From a checkpoint of a small CTC audio transcriber.
Model: 3.47M parameters, log mel input, arch transformer, norm layernorm, activation reglu, layers 16, width 128.
Rows from block 2 of a small CTC audio transcriber, named by matrix and row number. Rows with one number belong to one neuron. Each number is 128 + 32 x the weight over its row's rms, rounded and kept within 0 to 255. All counts start at 0. Numbers have three digits each.
After each neuron's rows are labels from the 100 clips, of 14848, where the neuron reaches its largest size: "loudest band" is the band of the loudest frequency at the time of the peak. Only what is clearly more common there than usual is listed. The data: short read English sentences (LibriTTS-R). In brackets: how many of the 100.
# gate: MLP gate (model.blocks.2.mlp.gate.weight, 384x128), inputs 0-127
# fc1: MLP up (model.blocks.2.mlp.fc1.weight, 384x128), inputs 0-127
# fc2: MLP down (model.blocks.2.mlp.fc2.weight, 128x384, transposed), outputs 0-127

gate.58:130110154096134105156144148135164097111166096105106173164159139116093080149155134113132085135111112134139172091114122137100130095099126158159164171130109130113110152072135135117096124178166122119137150179121081163164173127187084153069081142151132170158097155193097070135145130173174117145163159170124137147092096067090188078126179107214095120161095097078125105148117051106126136110062
fc1.58:185142121085095150153124149152163155172133134105165109096095147143112123141092166114086136105186156163131126146108168098078116107175110183075113171159169125147131061169115167106166082183100116089154090118151128108108115112134132109089102064085151163153139139068150091144056111064123154137110096096099183140088075123134120120093126134085160129108134175175127110233118154146106132129090
fc2.58:106155140100160096056173133122127180128121103154104149184133125071112103176155126148134080134141156086105095144125150074202105131113106132137115112077113114130140140174155058209135097090181120155149156132066122104137135123109127167087066148165113123113185153172153151155187159098087169117084111188138072152163124100139121114114118107106123150196089133089112124076127094182131139139084
loudest band: 500 to 1000 Hz (26)

gate.23:153153099171152023137149178147129119095129111156121159120118089110139130162137117130089139114097123128163222102156116065154120148145086117119097118158189106132112120085128081091132063158105059070142156139117101120131063130169080100117132139135195164125213084065067091126177087109166115153146118145143148155179142147130146087140134120145148091130115137143154101113114067131121123140130
fc1.23:091135120145124134135098135157116110115104121185079141147128153102084124105151140080106123125134063115097095154063130114136172153104084114084167059178104121190169194173071093142115121095152172167133187138128162125139145124157111107086125168064169101087160094080099104130133107137160127074100180173143143140131149155172069127141115127091180115112111143095139077157153102173117214120109
fc2.23:093134222133115139165144127102131127068112119125149160109110147124119160135114125170094190139096126165123212116156119139110149085155106105139146176143071144100148062137158176122142197133153117114118135182109103064109158128139097209161152137089138167135108109102124117120139094161087078138094089123166134114111115079175178098125114085098121133160106091083134148147087081077150036150134
loudest band: 250 to 500 Hz (30)

gate.202:172129075136131113090129081106186066144147151156191124153117147192119163136100079095109144139125126131097142148148114117149116092129120153121145153113130127178106145100113136199157160186086102125119115167128135154110108151070130164118081070141147092132094082175133075155177108044195160082110098148184086100111109086163145081086087113137144152142144157121135124058166192140089137134138
fc1.202:188175171140160090117148194125101071129107149140125130125189126166181070132154152122146104167068152094070069141140114174175100194142162132075109093142148144100122101058073080132153095140180137111056163148113126119090140153137146119083081128140100158092094062132125118144159137143123142107152129109178072117171134101156107169140172140133095088122106135120133129098118107120067120175145
fc2.202:185107110150116142101090158128097182148079157143105157190119122102166112117144133075160099042121109098155104067127084112149100129106123161154136147110129148173170180132089184122102137097125105118124082102162093133150104150172108200079141187138172082164106093143124124121150162075154166094156166124111173116078118126059079104170130170112077073084153121143163143134156149109160136093130
loudest band: 4000 to 8000 Hz (28)

gate.201:101130149138158129123156116193132130135116159100152104087150113130172116154137132077092179121117116130114087074073143108136092129113149074140108244078123119096093170138133154154069128120113136123118117110088121060147170114083180153119100092177184108098098115118135112126173168118105179093134100096101108116118113103166211159201096089118138168173063107115084113122130124119118082099104
fc1.201:181128150177043149089127059096132162120200134146132135054101177070167121128130071142094119157118113155111131088153091140164162146173174136100161117167158147131110130135094105137157146110119162129126139153152080016193126121150170146097155142168123132089138155105101104089107109091145059063126134105147075130138132155110069101148176127137144137146136145095140146104151102104119124083130
fc2.201:194158142044142121099119138166163172154035133128123043117187134133133070117102182100107191097125096146095113123085128148096149121087158110161139110136063120132113121122130138128153177162143117136092146101136064186083129168120050128133108120109091139098155160107137115106098158182096124116124137171184140128120189132134141115123184137126116127118086092130069184140151150150142114176117
loudest band: 250 to 500 Hz (29)

gate.267:214137171155116097082198071134148146145124115112130111122104167119144155176153135076096129075127141113114180077111144166114161164121156162146120162102069139139109178152125087113077144141176092127102068142188102061111104090122156136104083096140118143062110084124160127147163121124187087127073124065078088134149160121099141122189122142093140119122093102148111178145157155084127110111098
fc1.267:124134097103087126138130195146145136172043106134149144145128163131113077143118145093090122160089134101126150159076113136069161143131084109129133092203159096106158154104163137112157167135069145116122145151158151212124120160103164167177163124101147155105113163153093117142112106093125149110107105150123131143152140129140089100143116145146143094137107150170131086092041082098050147235080
fc2.267:091085119168103138094126111112111080100212154162116140105119174160151139110133123145202166101159082116118088108150118094195116148158183160142115143084133157141083150147131141102056113050129141150134170171060098104149154129122187110138135111173153107123097125091135170176128091114166091090163174122107114130091092111088107108116131100127104133139213091118100183122137133127168090072169
loudest band: 500 to 1000 Hz (30)

gate.352:162073150189128119124129145151145112113130044138126129159114108145115115118188093160122128127106136130152084130117168102113149111095149151173184085128101053178039082124117140124168112074173122098112162112082163081106080133152060161112089102126098135158143161115081122089123155117135158147142131083117134141148107131119159182124171142166204217135132189115097125181152139171134123113117
fc1.352:160140179146150141128065184137083159091068101176142125104170122110134173147089160127163161104060145181083144154082078163100157124110067127058092081110150143143092157213077147105139150148103113122113132173164088163103073087111073115147111130152092100150069175090150162128144157125130096113092082126149095130086172115114162121126109174091121117121123155149138116138125114135138139142194
fc2.352:105178125151143122090155128142144138117088197140123142173146119123162119116113120088098103145143087102138048139089187141090118117110135113184181113144105053129123108085161105165159075129080073069133099087143120091115111147157158070087152093133114114126125123165138135136140084145161122106094124190088187167244127134166141126089104122183178135152113162127142107158113162094125095158101
loudest band: 500 to 1000 Hz (42)

gate.363:135115028184084160100122138115113097105111158122126129149145100128123157129124152108152075161073134118168143081152061120119097144132152166149106148158166133092160108109135139099192087090052131106148099147113129054194116128109161126127132182120110089170148145133125125196120145120221140115116145109156152111145126184143109141128077067141146136099156097098190091126163072081111118170151
fc1.363:103085137082107163110148139124113141126123129123142102066126149078112216097158169126136173103177090125089178126129140124178107126149115130091109151146143116154126165098153152119127120113134104157128121090153150095128060149135096125155120112141174194089133074136157108013171119127124171164105084137150121084202145172123108054094141144161137198136139139145165187132202120129093154143111
fc2.363:141168189164137106030078144104121096114184111141074153122116121129083118143141090137084133144097163102174131139154160142177140090152180124141168115126141116150106086129133148125170113100128149173064130121097130153094118169143143141126047104070106089180101080095086088159139170165098155124137137213115100124096100141148132160172128113123162150124066149101089110179115190142102155134081
loudest band: 250 to 500 Hz (39)

gate.190:147102082197105148111138185094118092097140149093138116070072151127126108139129109154112094070103130096140110140061075158144161089158188114121156114118128108149103092142145138149084152137155109137163139208190142146122114107151106119120180116125114167141133155155132112085175096043162072059149104171134075157114119102135127153127124168108156162054120146105101132161152120122188153193086
fc1.190:147138109140141139101105145094143120106156174160133103149149186147162142140136129075097093095165167098117075176126078142100163110092150107133163110156102148127112182151130142149250096198032108177140096158149186101112131191116122076138116139123150135117128145086119113154165106072172134161115117153125116141101189150141139112139166123171193109097094136109113078140076110080105149146107
fc2.190:126105150120148111038128094151118157117135073139159159131104123111144126192098166090144118199137173111168200151189121103148110158108157133104040129127109096178119060138101206135078194140109164109126142090147138160134110112140126115132140143132121113118114146133173121107155123092161183084156146142055149110120095120167141069133138083161121090066170165122128059135152132138119119103162
loudest band: 500 to 1000 Hz (25)

gate.5:186094139061097130071128189062203163134122142163134131104084133137138111112147127147108117161125213096104159074154146128122126141112092121162121106168134144165118085126161075095109162141148143118096123151093086101060088158135094136127122159132137145108130172130199115155115151095190132158143179123129162086173157116190127178107121149082136150094160105134094147118129114045092159133185
fc1.5:118119134192137100094099151151067151071100164090133136133087122076141133138135123097120111052133129109126118145217094131158074140111137131144069159142112086106089131119108107124130142104119115158148132107124102119108103168214124167163175110188142125118133152131076118121141112145160148155115117129078121092140118087067113144201034129144155161147132144179112155189170139092194065128098
fc2.5:112164132100163158179155164145173175123085121163144162198116109097109141096086117159161126121092138150136143142057123114139133107145087162090133095146094140121166095123150153164102169070147115147140150189082196142046110133171091083138072133078118142114147108139182143149117170158086079099148124156106055128111094159148137139110204087093114114146114105127153153126112044136134174123110
loudest band: 4000 to 8000 Hz (33)

gate.144:187111088129134151107117157136143149131208094171133155140094146117128142110142109123099124137134083094150114084147078140160157151158171145125148156131132041117123154071119174125099079127119178148071106148124197112130126148089146119161116086099156109196164090044091121182059148132148074147146120156093155150123140093129144039107159130110106162142102085082116124136182109108156115081161
fc1.144:132106135146137143156132090123142159098125095133144228114156130181114155083147184159098151102100096121152140122126227178064160112084094112090144133134110109167110116095105129136042136112162133095154105102098082147098099105151083140095111173144178146154137141137170132142161150076165118155087137084159165158146111149159173146134218093140110137074112193152151164110125161128143123169154
fc2.144:132120126132061105131062161123165091091178171132105104148161157121127198125168163165140160133160163132081112171149100151131086114087144139142129124156111084167126161140150195155077096141107139158114145118109151157118097120127173164096170071090103145088131157140061168070110140144167121114089102076095052120172102114101072147157163120161122102171120153132129100139220107082137108089136
loudest band: 500 to 1000 Hz (44)

gate.236:158144067091160120092085124122155156112125072146172178129069103110147116163146141119143151120159123127157126127193149104074153151085124106109171185144104071136089128081194134106105130145112129136116135095170056084121111170121010132056128159111160177119110121124132164138156111104141151117107091098098108152137184162167183158170139160144126166127075163100103171132100119103139146165149
fc1.236:157110094096165106129106152086149147156085151128067089125132121118101092153121131127090147171185183139141132114124070135129132115093111186061086107068106163119146119153177115215180101077181113135106111065101146123051138113143173156203152161156145121097125139171117166154109108090105124094125100193097129123106129131164108181155116125116127154143132118177095103173085161096107111072123
fc2.236:166126166119146156147151153148159136105132118075136141077138164197148130079155122132132157091165097116108086161110113165098156157131041131152154119141188167132107079179090186084108144114145180164121118115078094159105136106147087089076102099134086136193123127102171166129109133139177135150160169118134106096124084145084111129107131150137123142136141135134219128056158052134111088194145
loudest band: 4000 to 8000 Hz (41)

gate.233:120154104152131182126135136086143107185150043084110067162163172183101164121126122153131127073105145187144057135065122170087105094111127094083144167171160108107084106101152129122118136121113119119151123146117168087075101123184172143106144153136137130101173161189117129195130129151096092127155150130132151219122123065098093123111176079094143124113082116093140162118159148104112127163153
fc1.233:116130134137207164101117087093136194144093066184233032099124123119130174120154145161160152143102103103121135049140133122070131166118059081118133155105119142117106193074181119124117113066163112114145132084120139144114124137111095096138131133089108115134127091137161153154134158155132118133142165141121104065184104088119150109168110138121110143147093119099125131082118192154108141112175
fc2.233:130128190073111152177117171103100099177158193067072136134175130149113089082118096120138113081102178074162133139138111158144145130116086108180140160142119120106104062134118119134131157108090154165128126128124082133128165099114115186091123098114165122128118147111094115127175091192098116093068161137078157139046151214105117166111146196107139142115180127134140112158168105087165124110089
loudest band: 250 to 500 Hz (41)

gate.123:141094082131139087144178208121133088082146131158161127126156123127109141158070099076144086081103110132158110169144121156108100130160174123172142135164140057129105154080172117147173125137153129129096146175113170157167143098142135129121127164103145173143126049176129113122166149111157156099126120066127111202107113094130144075112161094217132112130173132158079105101076070144171101108173
fc1.123:130075133089083119122143160160114067118083167124076106067122085173139117149098147121113143184158172176121098054135091118130114089121092121091140082137191114131148144133159202169116172180108150118140157081102152135126105129083174152134202074097164131125136166120169049167104120097148129104104151115126180166118084131155115070116093092142164118111101140118140157122130131105183068120146
fc2.123:074112156165115164132117157182117169113121089150091179147151149109120120098105130177130175097117126092092141171140184140176137117165133169079103103150097117160149107212118115142073138137109118154111134122117128126072103160129076107155038118157122116156181059157159139143144096124038191141153141144099035117131125082079112138165147105103156099159085143137094114095153160115111140133119
loudest band: 500 to 1000 Hz (31)

gate.35:129164128102128056098062132109170118171146172163128143121105116121158109128097087096143090088114152065129081134151119086156086115092148114136084153137185151116111173154195107151113167137115169122141087107185125165142082201156171191165119141160135089163131130160142129081170128149160081134110079141152079071127102111115181088102118177122129200164124162163136161098116158076150143141138
fc1.35:150121078137084164145182131165167162159090140104113058090163050107098207091098123156133057096102149102125082139160113114121084148153104144119128138087136114173124141069160160142116126159086175107098122125126165145159118089062104137124137125148143109092105153128160175142082135085152200101117157167099177093102120134107092162133112105133190138133098225166149108134150103130118109111093
fc2.35:125132110136142184108144190134095155134155135128164160156065121127151149180122141141120184155129150143133125050117187065129170105147176145036137086135156064052092103104064121143102178145163055140173143109131185143136093117129184116132121172133151117152136171075109114090103151104165101129102129091108106088123150113134097137080134076165149117193109119116126097152136165140117148104109
loudest band: 1000 to 2000 Hz (27)

gate.323:129117154144117130110215137167135204147129105165145105108159158103140177129144097091128085129119138149173078108115169162085123098162082143079132166126164121154156154101198100088110163121145096126093106174146150096179101133097203145134106133097157144106068090088114167139122141117154167136140153076093161048134162108130113081147097079182177116141081155115097088096072140099118109110162
fc1.323:190121093146108108142143167142092151065101107140156149101118135056134155167178104160162129035130153121109175094086156115128100115123071103103138059165162141136066112099164182188095128103197122152112123101107094116116120090184089143148119106104144118171140171148143183092157068083109114143123120128168151121067139130156113136114169149064158155102144094138122150115156147087156153148175
fc2.323:137118148137176151064232095118099084151131097163096131126128170119164098143152143097104104153120093078149129116131160133095104191073133138198109132145125114136150107126056097122188154167111123108126172168120116143098119157146188117142150122141129120112147098066107139143084118112165089164097161143098169144127167110079143166085118086119125109166093089141196102116154137124061098126035
loudest band: 4000 to 8000 Hz (43)

gate.13:105123127086064112148120083123169057122134096129137124178135091113115102135123141079124152153146118129155072112099110107176116103100101141109147111083090130165137089129138173111194164146158149093105134163105139096144197143104141166162189171179125138153095095139132126127150104122197149138119123107207149097139162114122148158040122140119187174123137125112112133220165104079079171119068
fc1.13:136131111135137101141114115153137117070075173083089156154161117120086129127115105143129107120149118123138115144124098118160101160125102112100091173103103108146200195105146111051148182111141129141113101098158111123202139131135188189147105139104127111064102088098106202121101148132094121167176179158156137130128090125127102174082098073125120126119151043098226178107183118165124126108127
fc2.13:111160136118112117108120116086082077147140175138120091126098178121174115132160105093099148129160108155118105169122148157131164161082112136123149113172117134169156129117073070149162158144134107118124086073121102081132103173164151017117109151087060061121069171141126108100168107105108153107107087144087111100135176170183072135141207130161133167153080164176134158143128088143114148130153
loudest band: 250 to 500 Hz (42)

gate.289:080115154108154121050165148083158152104151161159148176109159087120163200172162152151131138072147157129176175110094149165121090111150166162118128148143123070071115098137123170138121118133144133104127089078176078101128108135145155140158155142085131122131072069061154157219153101100121148121069126105073088064134083163116137133151124115121119189108148136141082148094149115117144153132167
fc1.289:116178076102105146153187121076122138143105118112101128170126132140108111163118139104117113157141118157117130072062105145145118139145150127107116098078109057115137130128178079126159168145137199098150105050096156183192111099141105151085059192125129058102082115091185141121105159133097087185138153112120126148137122167128125169121127123034150149120110116128127143140087128087117127211137
fc2.289:171086116123104165100157095165167175096139040132155153149163151166110139162127184157175132080049127053179131097104137101095135126167115066182128147147161124145073120127141128127124114116115162116163124131188160099145146174166165112136145117167131152087172101183125105144127102080150166135134077109145147155154083110064172123139102100105130090094098165152164151144130079090118153066117
loudest band: 4000 to 8000 Hz (32)

gate.122:177120130125059142145159130124103130097045128120138142145123083120125140170127133115133123112107195135163155119190129103112117110087149150095126145159122082107166161124109112101199144174113128128141118149056151125170107211149094122114134144088143142178185106139143105131148115094128145151094035072154140183112091116138153171103079118108169109167108066096170101164144084187102130065117
fc1.122:141193144096111123156119132132115128141127146147156102105151163112139108044161080129139109116152215055112153102130073156100148097110150149118146157211120076099133156191105127135114056118178160145110149122114139086147094052172166092153145133151161043110132139079089152088181113192107112159155092159142124101089150121149111175117137119105122097134114100088098107152133122133138096111175
fc2.122:098148093164134134065089108143113141136149163115171138123115140204115137143131181127100170114141111114071131136190106116075057110131131128087158073120168179150046062117139186094159064122135134143154166163140180102141162162156140075110158101101105127151099111056079139096169109101146146089165105103127114145123212141112103161129119120130107149168128165155131163176119107095112131084104
loudest band: 4000 to 8000 Hz (63)

gate.160:116085083148111108154117096148110127092135118200138155094163098125126143138164058087123123180163138122179103125198122128095154186114121135108137165105173118100149150126126127168150119189120156128121112149122118154140106196142132152061153131135113137119099147161154125098127165124153135180174187042124075147129078131107117117061180133166170114165141139084094137173063085163062081163122
fc1.160:172115150132102124131070128146079148136121133132129158112147149079126172079100173107192108113142099124109151096129088098154139112100145150118112172164169109087102219180156087128145098098115080154079189126156043158126173091184160154131109052062094143191086130124120093139112170121107089183139159143150136074119070108088133143103126139144113145162131144082145177155146110112133137109139
fc2.160:137144134150162152171125133136087118186127151147141187126112115126148143114137174085123076111138141099155106135185095121179108169107066141169096185095137160168164090154127121137175114101063101113194186123155174108124148175160111127077115125155126140131162099067150122100068215113168073160136130116108158164149107139166100104102093116142152108110146103088102132114119157030149110094081
loudest band: 250 to 500 Hz (32)

gate.66:131211094132148149119137097204133136082131151099147175101151164098164129138115189095172125104133107150112118067097130122109115144066100077099082156189141123150073149118124165136128127063114066098109175140142101083107121099136106118077096126099199158127181116115137125129151152181077099141149124147105169171105071134115119090089112167115127090172064141147128128119169091122103186099173
fc1.66:116144093110122188125156165149127127095127084146198138124164069121142103116121112128129181136186094100134095088117096151078177171148134046128165158149111086116114148086224111118154066161112083115110108093164103116147062106097119092118138118070107127104202124085203111165133138193119162114126133130120144125190119107153120087162118091122147162151112164158143183118109086132114122109141
fc2.66:157141124118067133081088078053112101132099163171079157117073131135091142127101168130105084121097162131126114146130083142195156134095019111120069209143155150145141047137107162136124128116129146154130107169101171106117085122152143174099115151145102169192138118125108151149124107142093143066136118116152162091111134166112128167182115140104140156160178121188156155152127161100123097157161
loudest band: 250 to 500 Hz (30)

gate.321:143079147116089176137072111156165147129222140096174095145163149129146081123122133158118165122111109111157147121142136093177139101146093173080107152106147138184156102149143167101104118114150060109102072126094081193116153103117104120114147107087110065127113162183054165114103156112160071152133132132105123157146125058140148074114119166163150145115132156144118124150172062118049167156124
fc1.321:159154157167181127137173133111160095169095080113102120160115180164108125140163115141077060190128080140134086170114169161130109122162138177107149115131185107027147094153150126129126112127156136148087170153097132156160147107107118158096087046139185157085163095130091077093101137112146111142149162110114141194087119079102118156101151128099141076143118110079114117197111126173094117125142
fc2.321:149089121070142175084199177123133097091146071190110135169160176144124153124147161150107088133097121096175102112108176141174153101135100120104129119120123080124138139175153184148118109115134127150119118112102095104153093123125178073123174135061134119115056134168157174125127061043107119164084138082138131126179176162152147121124081157155136116143143068142159177097118085105094143137178
loudest band: 1000 to 2000 Hz (43)

gate.230:137145143134156129175168095154108116148148165166201136164148092138093151116129106125134068145152159117146164131139158185119144086094130123123185137148087115086129092080125079114148119186128140095098150097130120163085131059099120110073055067112196073119110109200124156149192142124159098134126094125108088121170117156127141122145029103139160162144171165113090148128108159108080124159165
fc1.230:146106137181143147112183191143130182108108159155182129153158144063172088100083104132100076191140115103125111174077080121092187129133173153115170135168211120121137148125165133138145109107133122110115087138121055123122073124142095087157094112088118110155116104116117076082069133117168091117178150152165168126132110078113124107189137141104166144124082150112092173155100114100163190118141
fc2.230:092092159108128134117103088115141147105130073116110113079138146204099165134124138112183184113171153117141115129168131164137105144156124091138114126119127158094164187063073141156098116141113116068091053092106148066132088151131164107134118156164071102138159204119166105141198080120135142099153169085084145120169134155177126107088137149137128161136151154193143100086126146132122040122157
loudest band: 500 to 1000 Hz (61)

gate.104:124124143133129175165145070165125095169121090193174090148112121116130107127068165109115139117086142151173104131087130097117145130084136164098250108099137186148096137125104133182151113141114139129112114158102104172108202169141164080141098169091186098110137125129091107143171113121151133110144130127104111139125157079143118121114055094124119130141139168165143128083146046206119126066158
fc1.104:153151165102127147108142070084095078149124199106070153112127103098090177119119099136170160099178139086129141166144158076129176108097182113158123077122114160102161133112116168103146102149166099187113102084103076119149081192047137150142107087125148101180139148163131098106137167132175108094089157091128136109116178101167128122181109121155130157137137123138066156151133157105197115144062
fc2.104:130109154169181154155144127149090108046121124095088170133110154160159133115085151126125154135135127137100088119161145090135107159141106059131200115168149164154146153101130121171085083124100145148144111113135090111104093132189126137072168208145110170080174121167084129161078112196173150163075142154167206122137089128120080128124159112102098119142110132159133106152092070090106158142071
loudest band: 2000 to 4000 Hz (27)

gate.333:128132060115133148142137117113120082123105157140127106111203159156179102122089104144083156090133137145104134126176081143129130118076161186149092115139102111107152150175151163170095146110100185097156063122111149112103099138107127127101168122125086104148125118127142080175098087117129066170156125077149140183141177158070087123135070177202200109160079130110161113116162138179080092090105
fc1.333:115163088166119097121120137134165152081168140040053145173098129142119097090147099137104171152088124144118080148119117119165193128162183176157112099114131060045137143125127151101174130108140096195151127103195111155113120123165123115181118131120115145174085117136131120123118155092107158162144097158120114165070110152194151163158099171126094120132126159139111108219089132145102117114078
fc2.333:122114120141105123154139092141134170125078119208203100112153180076140152095167125111102154120141130108152158115143139097151127136171072105105097136190068107105118171148154085157140143133108158106115121103107091128173189152127151190106202100143097069082110158134166182096154089151075151135122073131099097063125128124161161096113119153174082083125140100143153136192167117078150090149117
loudest band: 2000 to 4000 Hz (32)

gate.67:138145114077144133112099126125091192098086072131117088110112116129108158097100170139117101123154098125142186136135068124160165116160151136090114106127155089154156171132159107076174183076168114140141075130146101082156065167133133116090158142069161115141146189112132158130185165079154120151189139124098125154116143132162096165182204168164159128091212137093142120150147099094177086141127
fc1.67:110123064117145084111147103168160164062204162127115209119216133157089105160146111112158089092105160132128125144103163122160132118140111126149124126147186118108097153081115118097135154141125096114128110157134135092114151106134138159144195113172168159199107151159149101163216105154134159124124144091198082093105120155078155143099138100075129165119112101173116156107117128086126051106106
fc2.67:195119089156144096127095141138129150134093099121076132069138149110111067187105103126079135115116085111109129121123120097131140053188116129109189137127145169166163171110154157125118151119163101113175104134124176142023111092106172099159119171131071175139120139102094124188058099155083160182142130171117174121134101174189170122101142106144082142096115122105151096092094114154144132110118
loudest band: 4000 to 8000 Hz (29)

gate.213:136068101070093109163084139135172143071053151168141124055126148174162111157143119190163116150177108121151120081153106172113156107076113121098183128101139090131118205064108152123149130137105150132101111135151113123131150147163116158110164193114203131155097167131153116142090129094143060116114108126119055104201121147128148150141127130128179164094106082117178105112126104152149127173153
fc1.213:172137095154131141176132088098121119098101122117115158167140148133122110200104167121141168140082113070130144122103129131157132129094086165103151136069134160133137185126085101146139139105160163147093044116144088123107134123139113113230146084119112132083061091170118160131116140075146088113082144202123114149109129147082147126167062149190140134180108200068156122097090108165126114139098
fc2.213:103124131066083150094114090118114131134079098127135040129129163152127121173151157143108109118133141132097183137176120127118142119194132178082142128128087118157098129115116154119108063196116141179121142095061088152149175124125170090076129115170200115141157167102158147153145138124102140118164141099140072176138110137088106071129132145135084126195144151132146153156147178168098035084160
loudest band: 4000 to 8000 Hz (42)

gate.376:127087162164165097159146090135099140075126152143077136122145197142121105118116094111075162115135142138153145099108156144088181079133153104096167117161177116098129101066122114125140126084128151132099125132137153115149098120183135159165117120106196130189194102058082132131121115131142149146168113168157100189112069196112103068095159104121157197130075061103113071135170102098114134108103
fc1.376:099066098179077143167121101195136113169128116101100099159068114152134116127163129143041188107148118142121170070069163134109107139124077140139209133126125164122099142075157072170103120143168088141093141103083139109144132108163104096160122152086150143121153134119161097171166138181103141164128183120079180139114139077126089199170150097142150098088106096135136126132127083170126135127099
fc2.376:135171148085125069144070157154161157143166177178145082129113106089080149114150115120143175147112187149188153181125111119170134098121153136101105155081129170108132152151153130144135141115114118122108122134117144129132167115183064152172113183107124063074151193038094112088125191133108186090087105111155108128154103103080182095120171110097059179142150123103127143116107125098097122119128
loudest band: 250 to 500 Hz (36); 500 to 1000 Hz (32)

gate.142:091107115134109122116087076071105176162111131149175203141081111086129104116172094153155102147160161072180121091183125145100143117122093072143122079102113171109115153119145106110111156171106168179127125106132193108114134081119162172169118106127126124148072146167122174209124109124179093130168156144127075099181155122147146149138112106100149171170113127073175144152081073184110140103149
fc1.142:138087106171123161110125167128167175153081090136146129123092074136157066132100150074153080119185152116123058186116141148183112076121113195151086170159180114142130150101147143177144138123106167141071135059153177131138091167060101074107161138172124124121175130097162146177148089115136131081117074103103145150122164098128157142117138139146148168148097126131111169113074104119091077106103
fc2.142:157041134107080158105097067093111109120137146131144155122148087112095140094187084090160173181124107196098160150105133164088152117134101132156117133165078101108153120121094138181107169125167104181099135108094114197141130107154106161148105190179071182133150108107131128138095161156090130115112157167130115129094142130156182116082108121102097068142140186053168108163146107128169091118150
loudest band: 250 to 500 Hz (39)

gate.3:112132137110087111052114037147205110133128119111117070075102146156148175157152116155163111134156149116147134074141096097117117118069075118121149113130153106117134160163102100125121117097144178129138115134182123034106152158149184104108082133106145154098150122155157108142196141101131092128139140158138111126135143108090149227115097130107159173112152113127158097127153105149109156014129
fc1.3:145098098140074093133149099088092060156161095167120148176123158122067095111135128139139156056073077144140150112127131183140142106140138123147141109100139159086156146061119094098091124084132179178180125113106123193096142084107128180129154125139034091134146138137170168194086116135153166166135123134194160134113139110133044166138099144184161124130142134088112107126126098116099167137117
fc2.3:120140123136104136079090149108122138103114141147065125150104133188114119145072089133199111157096207103126113120137153100060187204091119182102126157190157147095180096096125170138155125108102156123125108134158116180199115155150121072154112094135124083164159153165123149105168175142173139096097131126082150131154075115112115077118097164128110076153080152101144158145067109144090151104148
loudest band: 250 to 500 Hz (63)

gate.271:124142139119122153109167108099139167062126133087186087160155135031133141178084144101081122110130117124119115099126138165113213151088177135130154162097136115162138166096120154162121188138109136168160134111089088109130088153147125080122093093115129091148085097122166127145125145059177139142089160108114126108145148129116202066151139054101135143126046117091143157154158128149087059107128
fc1.271:138129218091167111134066126158096146153128053148080146165148036129084154141079110093135103157132104110139155161192110087116159112103128136103079159178108142134153117145126122081125112166107177084134132179091123081156141141101142133147069126141157151126120096146129167116126106130111101037158088058081170136194123122147114095125048088121124114110117097146160108127097153133130142105139
fc2.271:131121112195126075177141101107146120127130152165066132087112157149195098052149110127145150104153158100150125106092113163123115122125130136172093163072106169139116198117081136125177159067126113112087112046118209139146072121123089123127104063151165158142109123094121077135117195113112094148120148118225127122133149175164142107156166096127143157129130146123147107154105087138085140165109
loudest band: 4000 to 8000 Hz (36)

gate.68:157139138086134141163110098129103112127127125122030176115149090136165109145124100138099107076105109155183111137151067123115191140059124154054076177078165159152117110089120164071127080119121176115124085115118149092105134143096140110133118067155145127177148118192121190187110152136170126148118106136114119155089100134239120129133122169143182148130121118154129131128140173096096120087109
fc1.68:051155111114174158196132148147067107159148105080165160159153056153121188129074143083098143066103109137120135046122162098163106166101082108183075159148153193126109140171098196112121092127138101126103099170162155153052123094151120149145141146117155106122093164152133105135147134114116128083165176131088136092123094103122161086107138134142122115132197145145105134177111119160110122119124
fc2.68:103082096137115065208109152180163151114156124166161113169097152108091094133124131047164128130152106151139141123134118149094130132112139112148163126085166152096113158139151196131142115153109137083164059077164128135184130172139129124135165135100070133098130150137098119090159115107138162109144143073144112112114132125181124150070069107082133154213104158165133082097146111189116177194079
loudest band: 1000 to 2000 Hz (28)

gate.17:127139098126119150118128125151132083139166155119126132140168123105157172174143092157107177093081156112047182060147174095074115068202169120138112166139105212142152151141122150145113224129098142112170121124109144130123130123079124069091127150172127081164052122133135112129147101089177093098112128126152157121164109111143071090091098114123168116109179098090140146115078158105136121156148
fc1.17:173100088108124127130080082140154141104133169109185128097087146161075110124099097122113142156081103114142145094129183184139112137198080185091187117134144080148123135153119181189157159193088087143128141158154155132110065183155081163118129118133132097140078105136149108131085135101164098132158131100135133153137153067137052122116105205105155152118177143095154102112160164145140149064143
fc2.17:133162142119137120115131114075112156115151104112014128160154062121125144123074115161110110150122107132124152134110110152156089106129183165139119181142141135149111080109127101140160167133192138165078117097108148171158175084068128182183108127130131150124173119193167111127145103175103198166104119144112092090110143115129218117144136141111170025102108110131108087145088117107126141158147
loudest band: 4000 to 8000 Hz (38)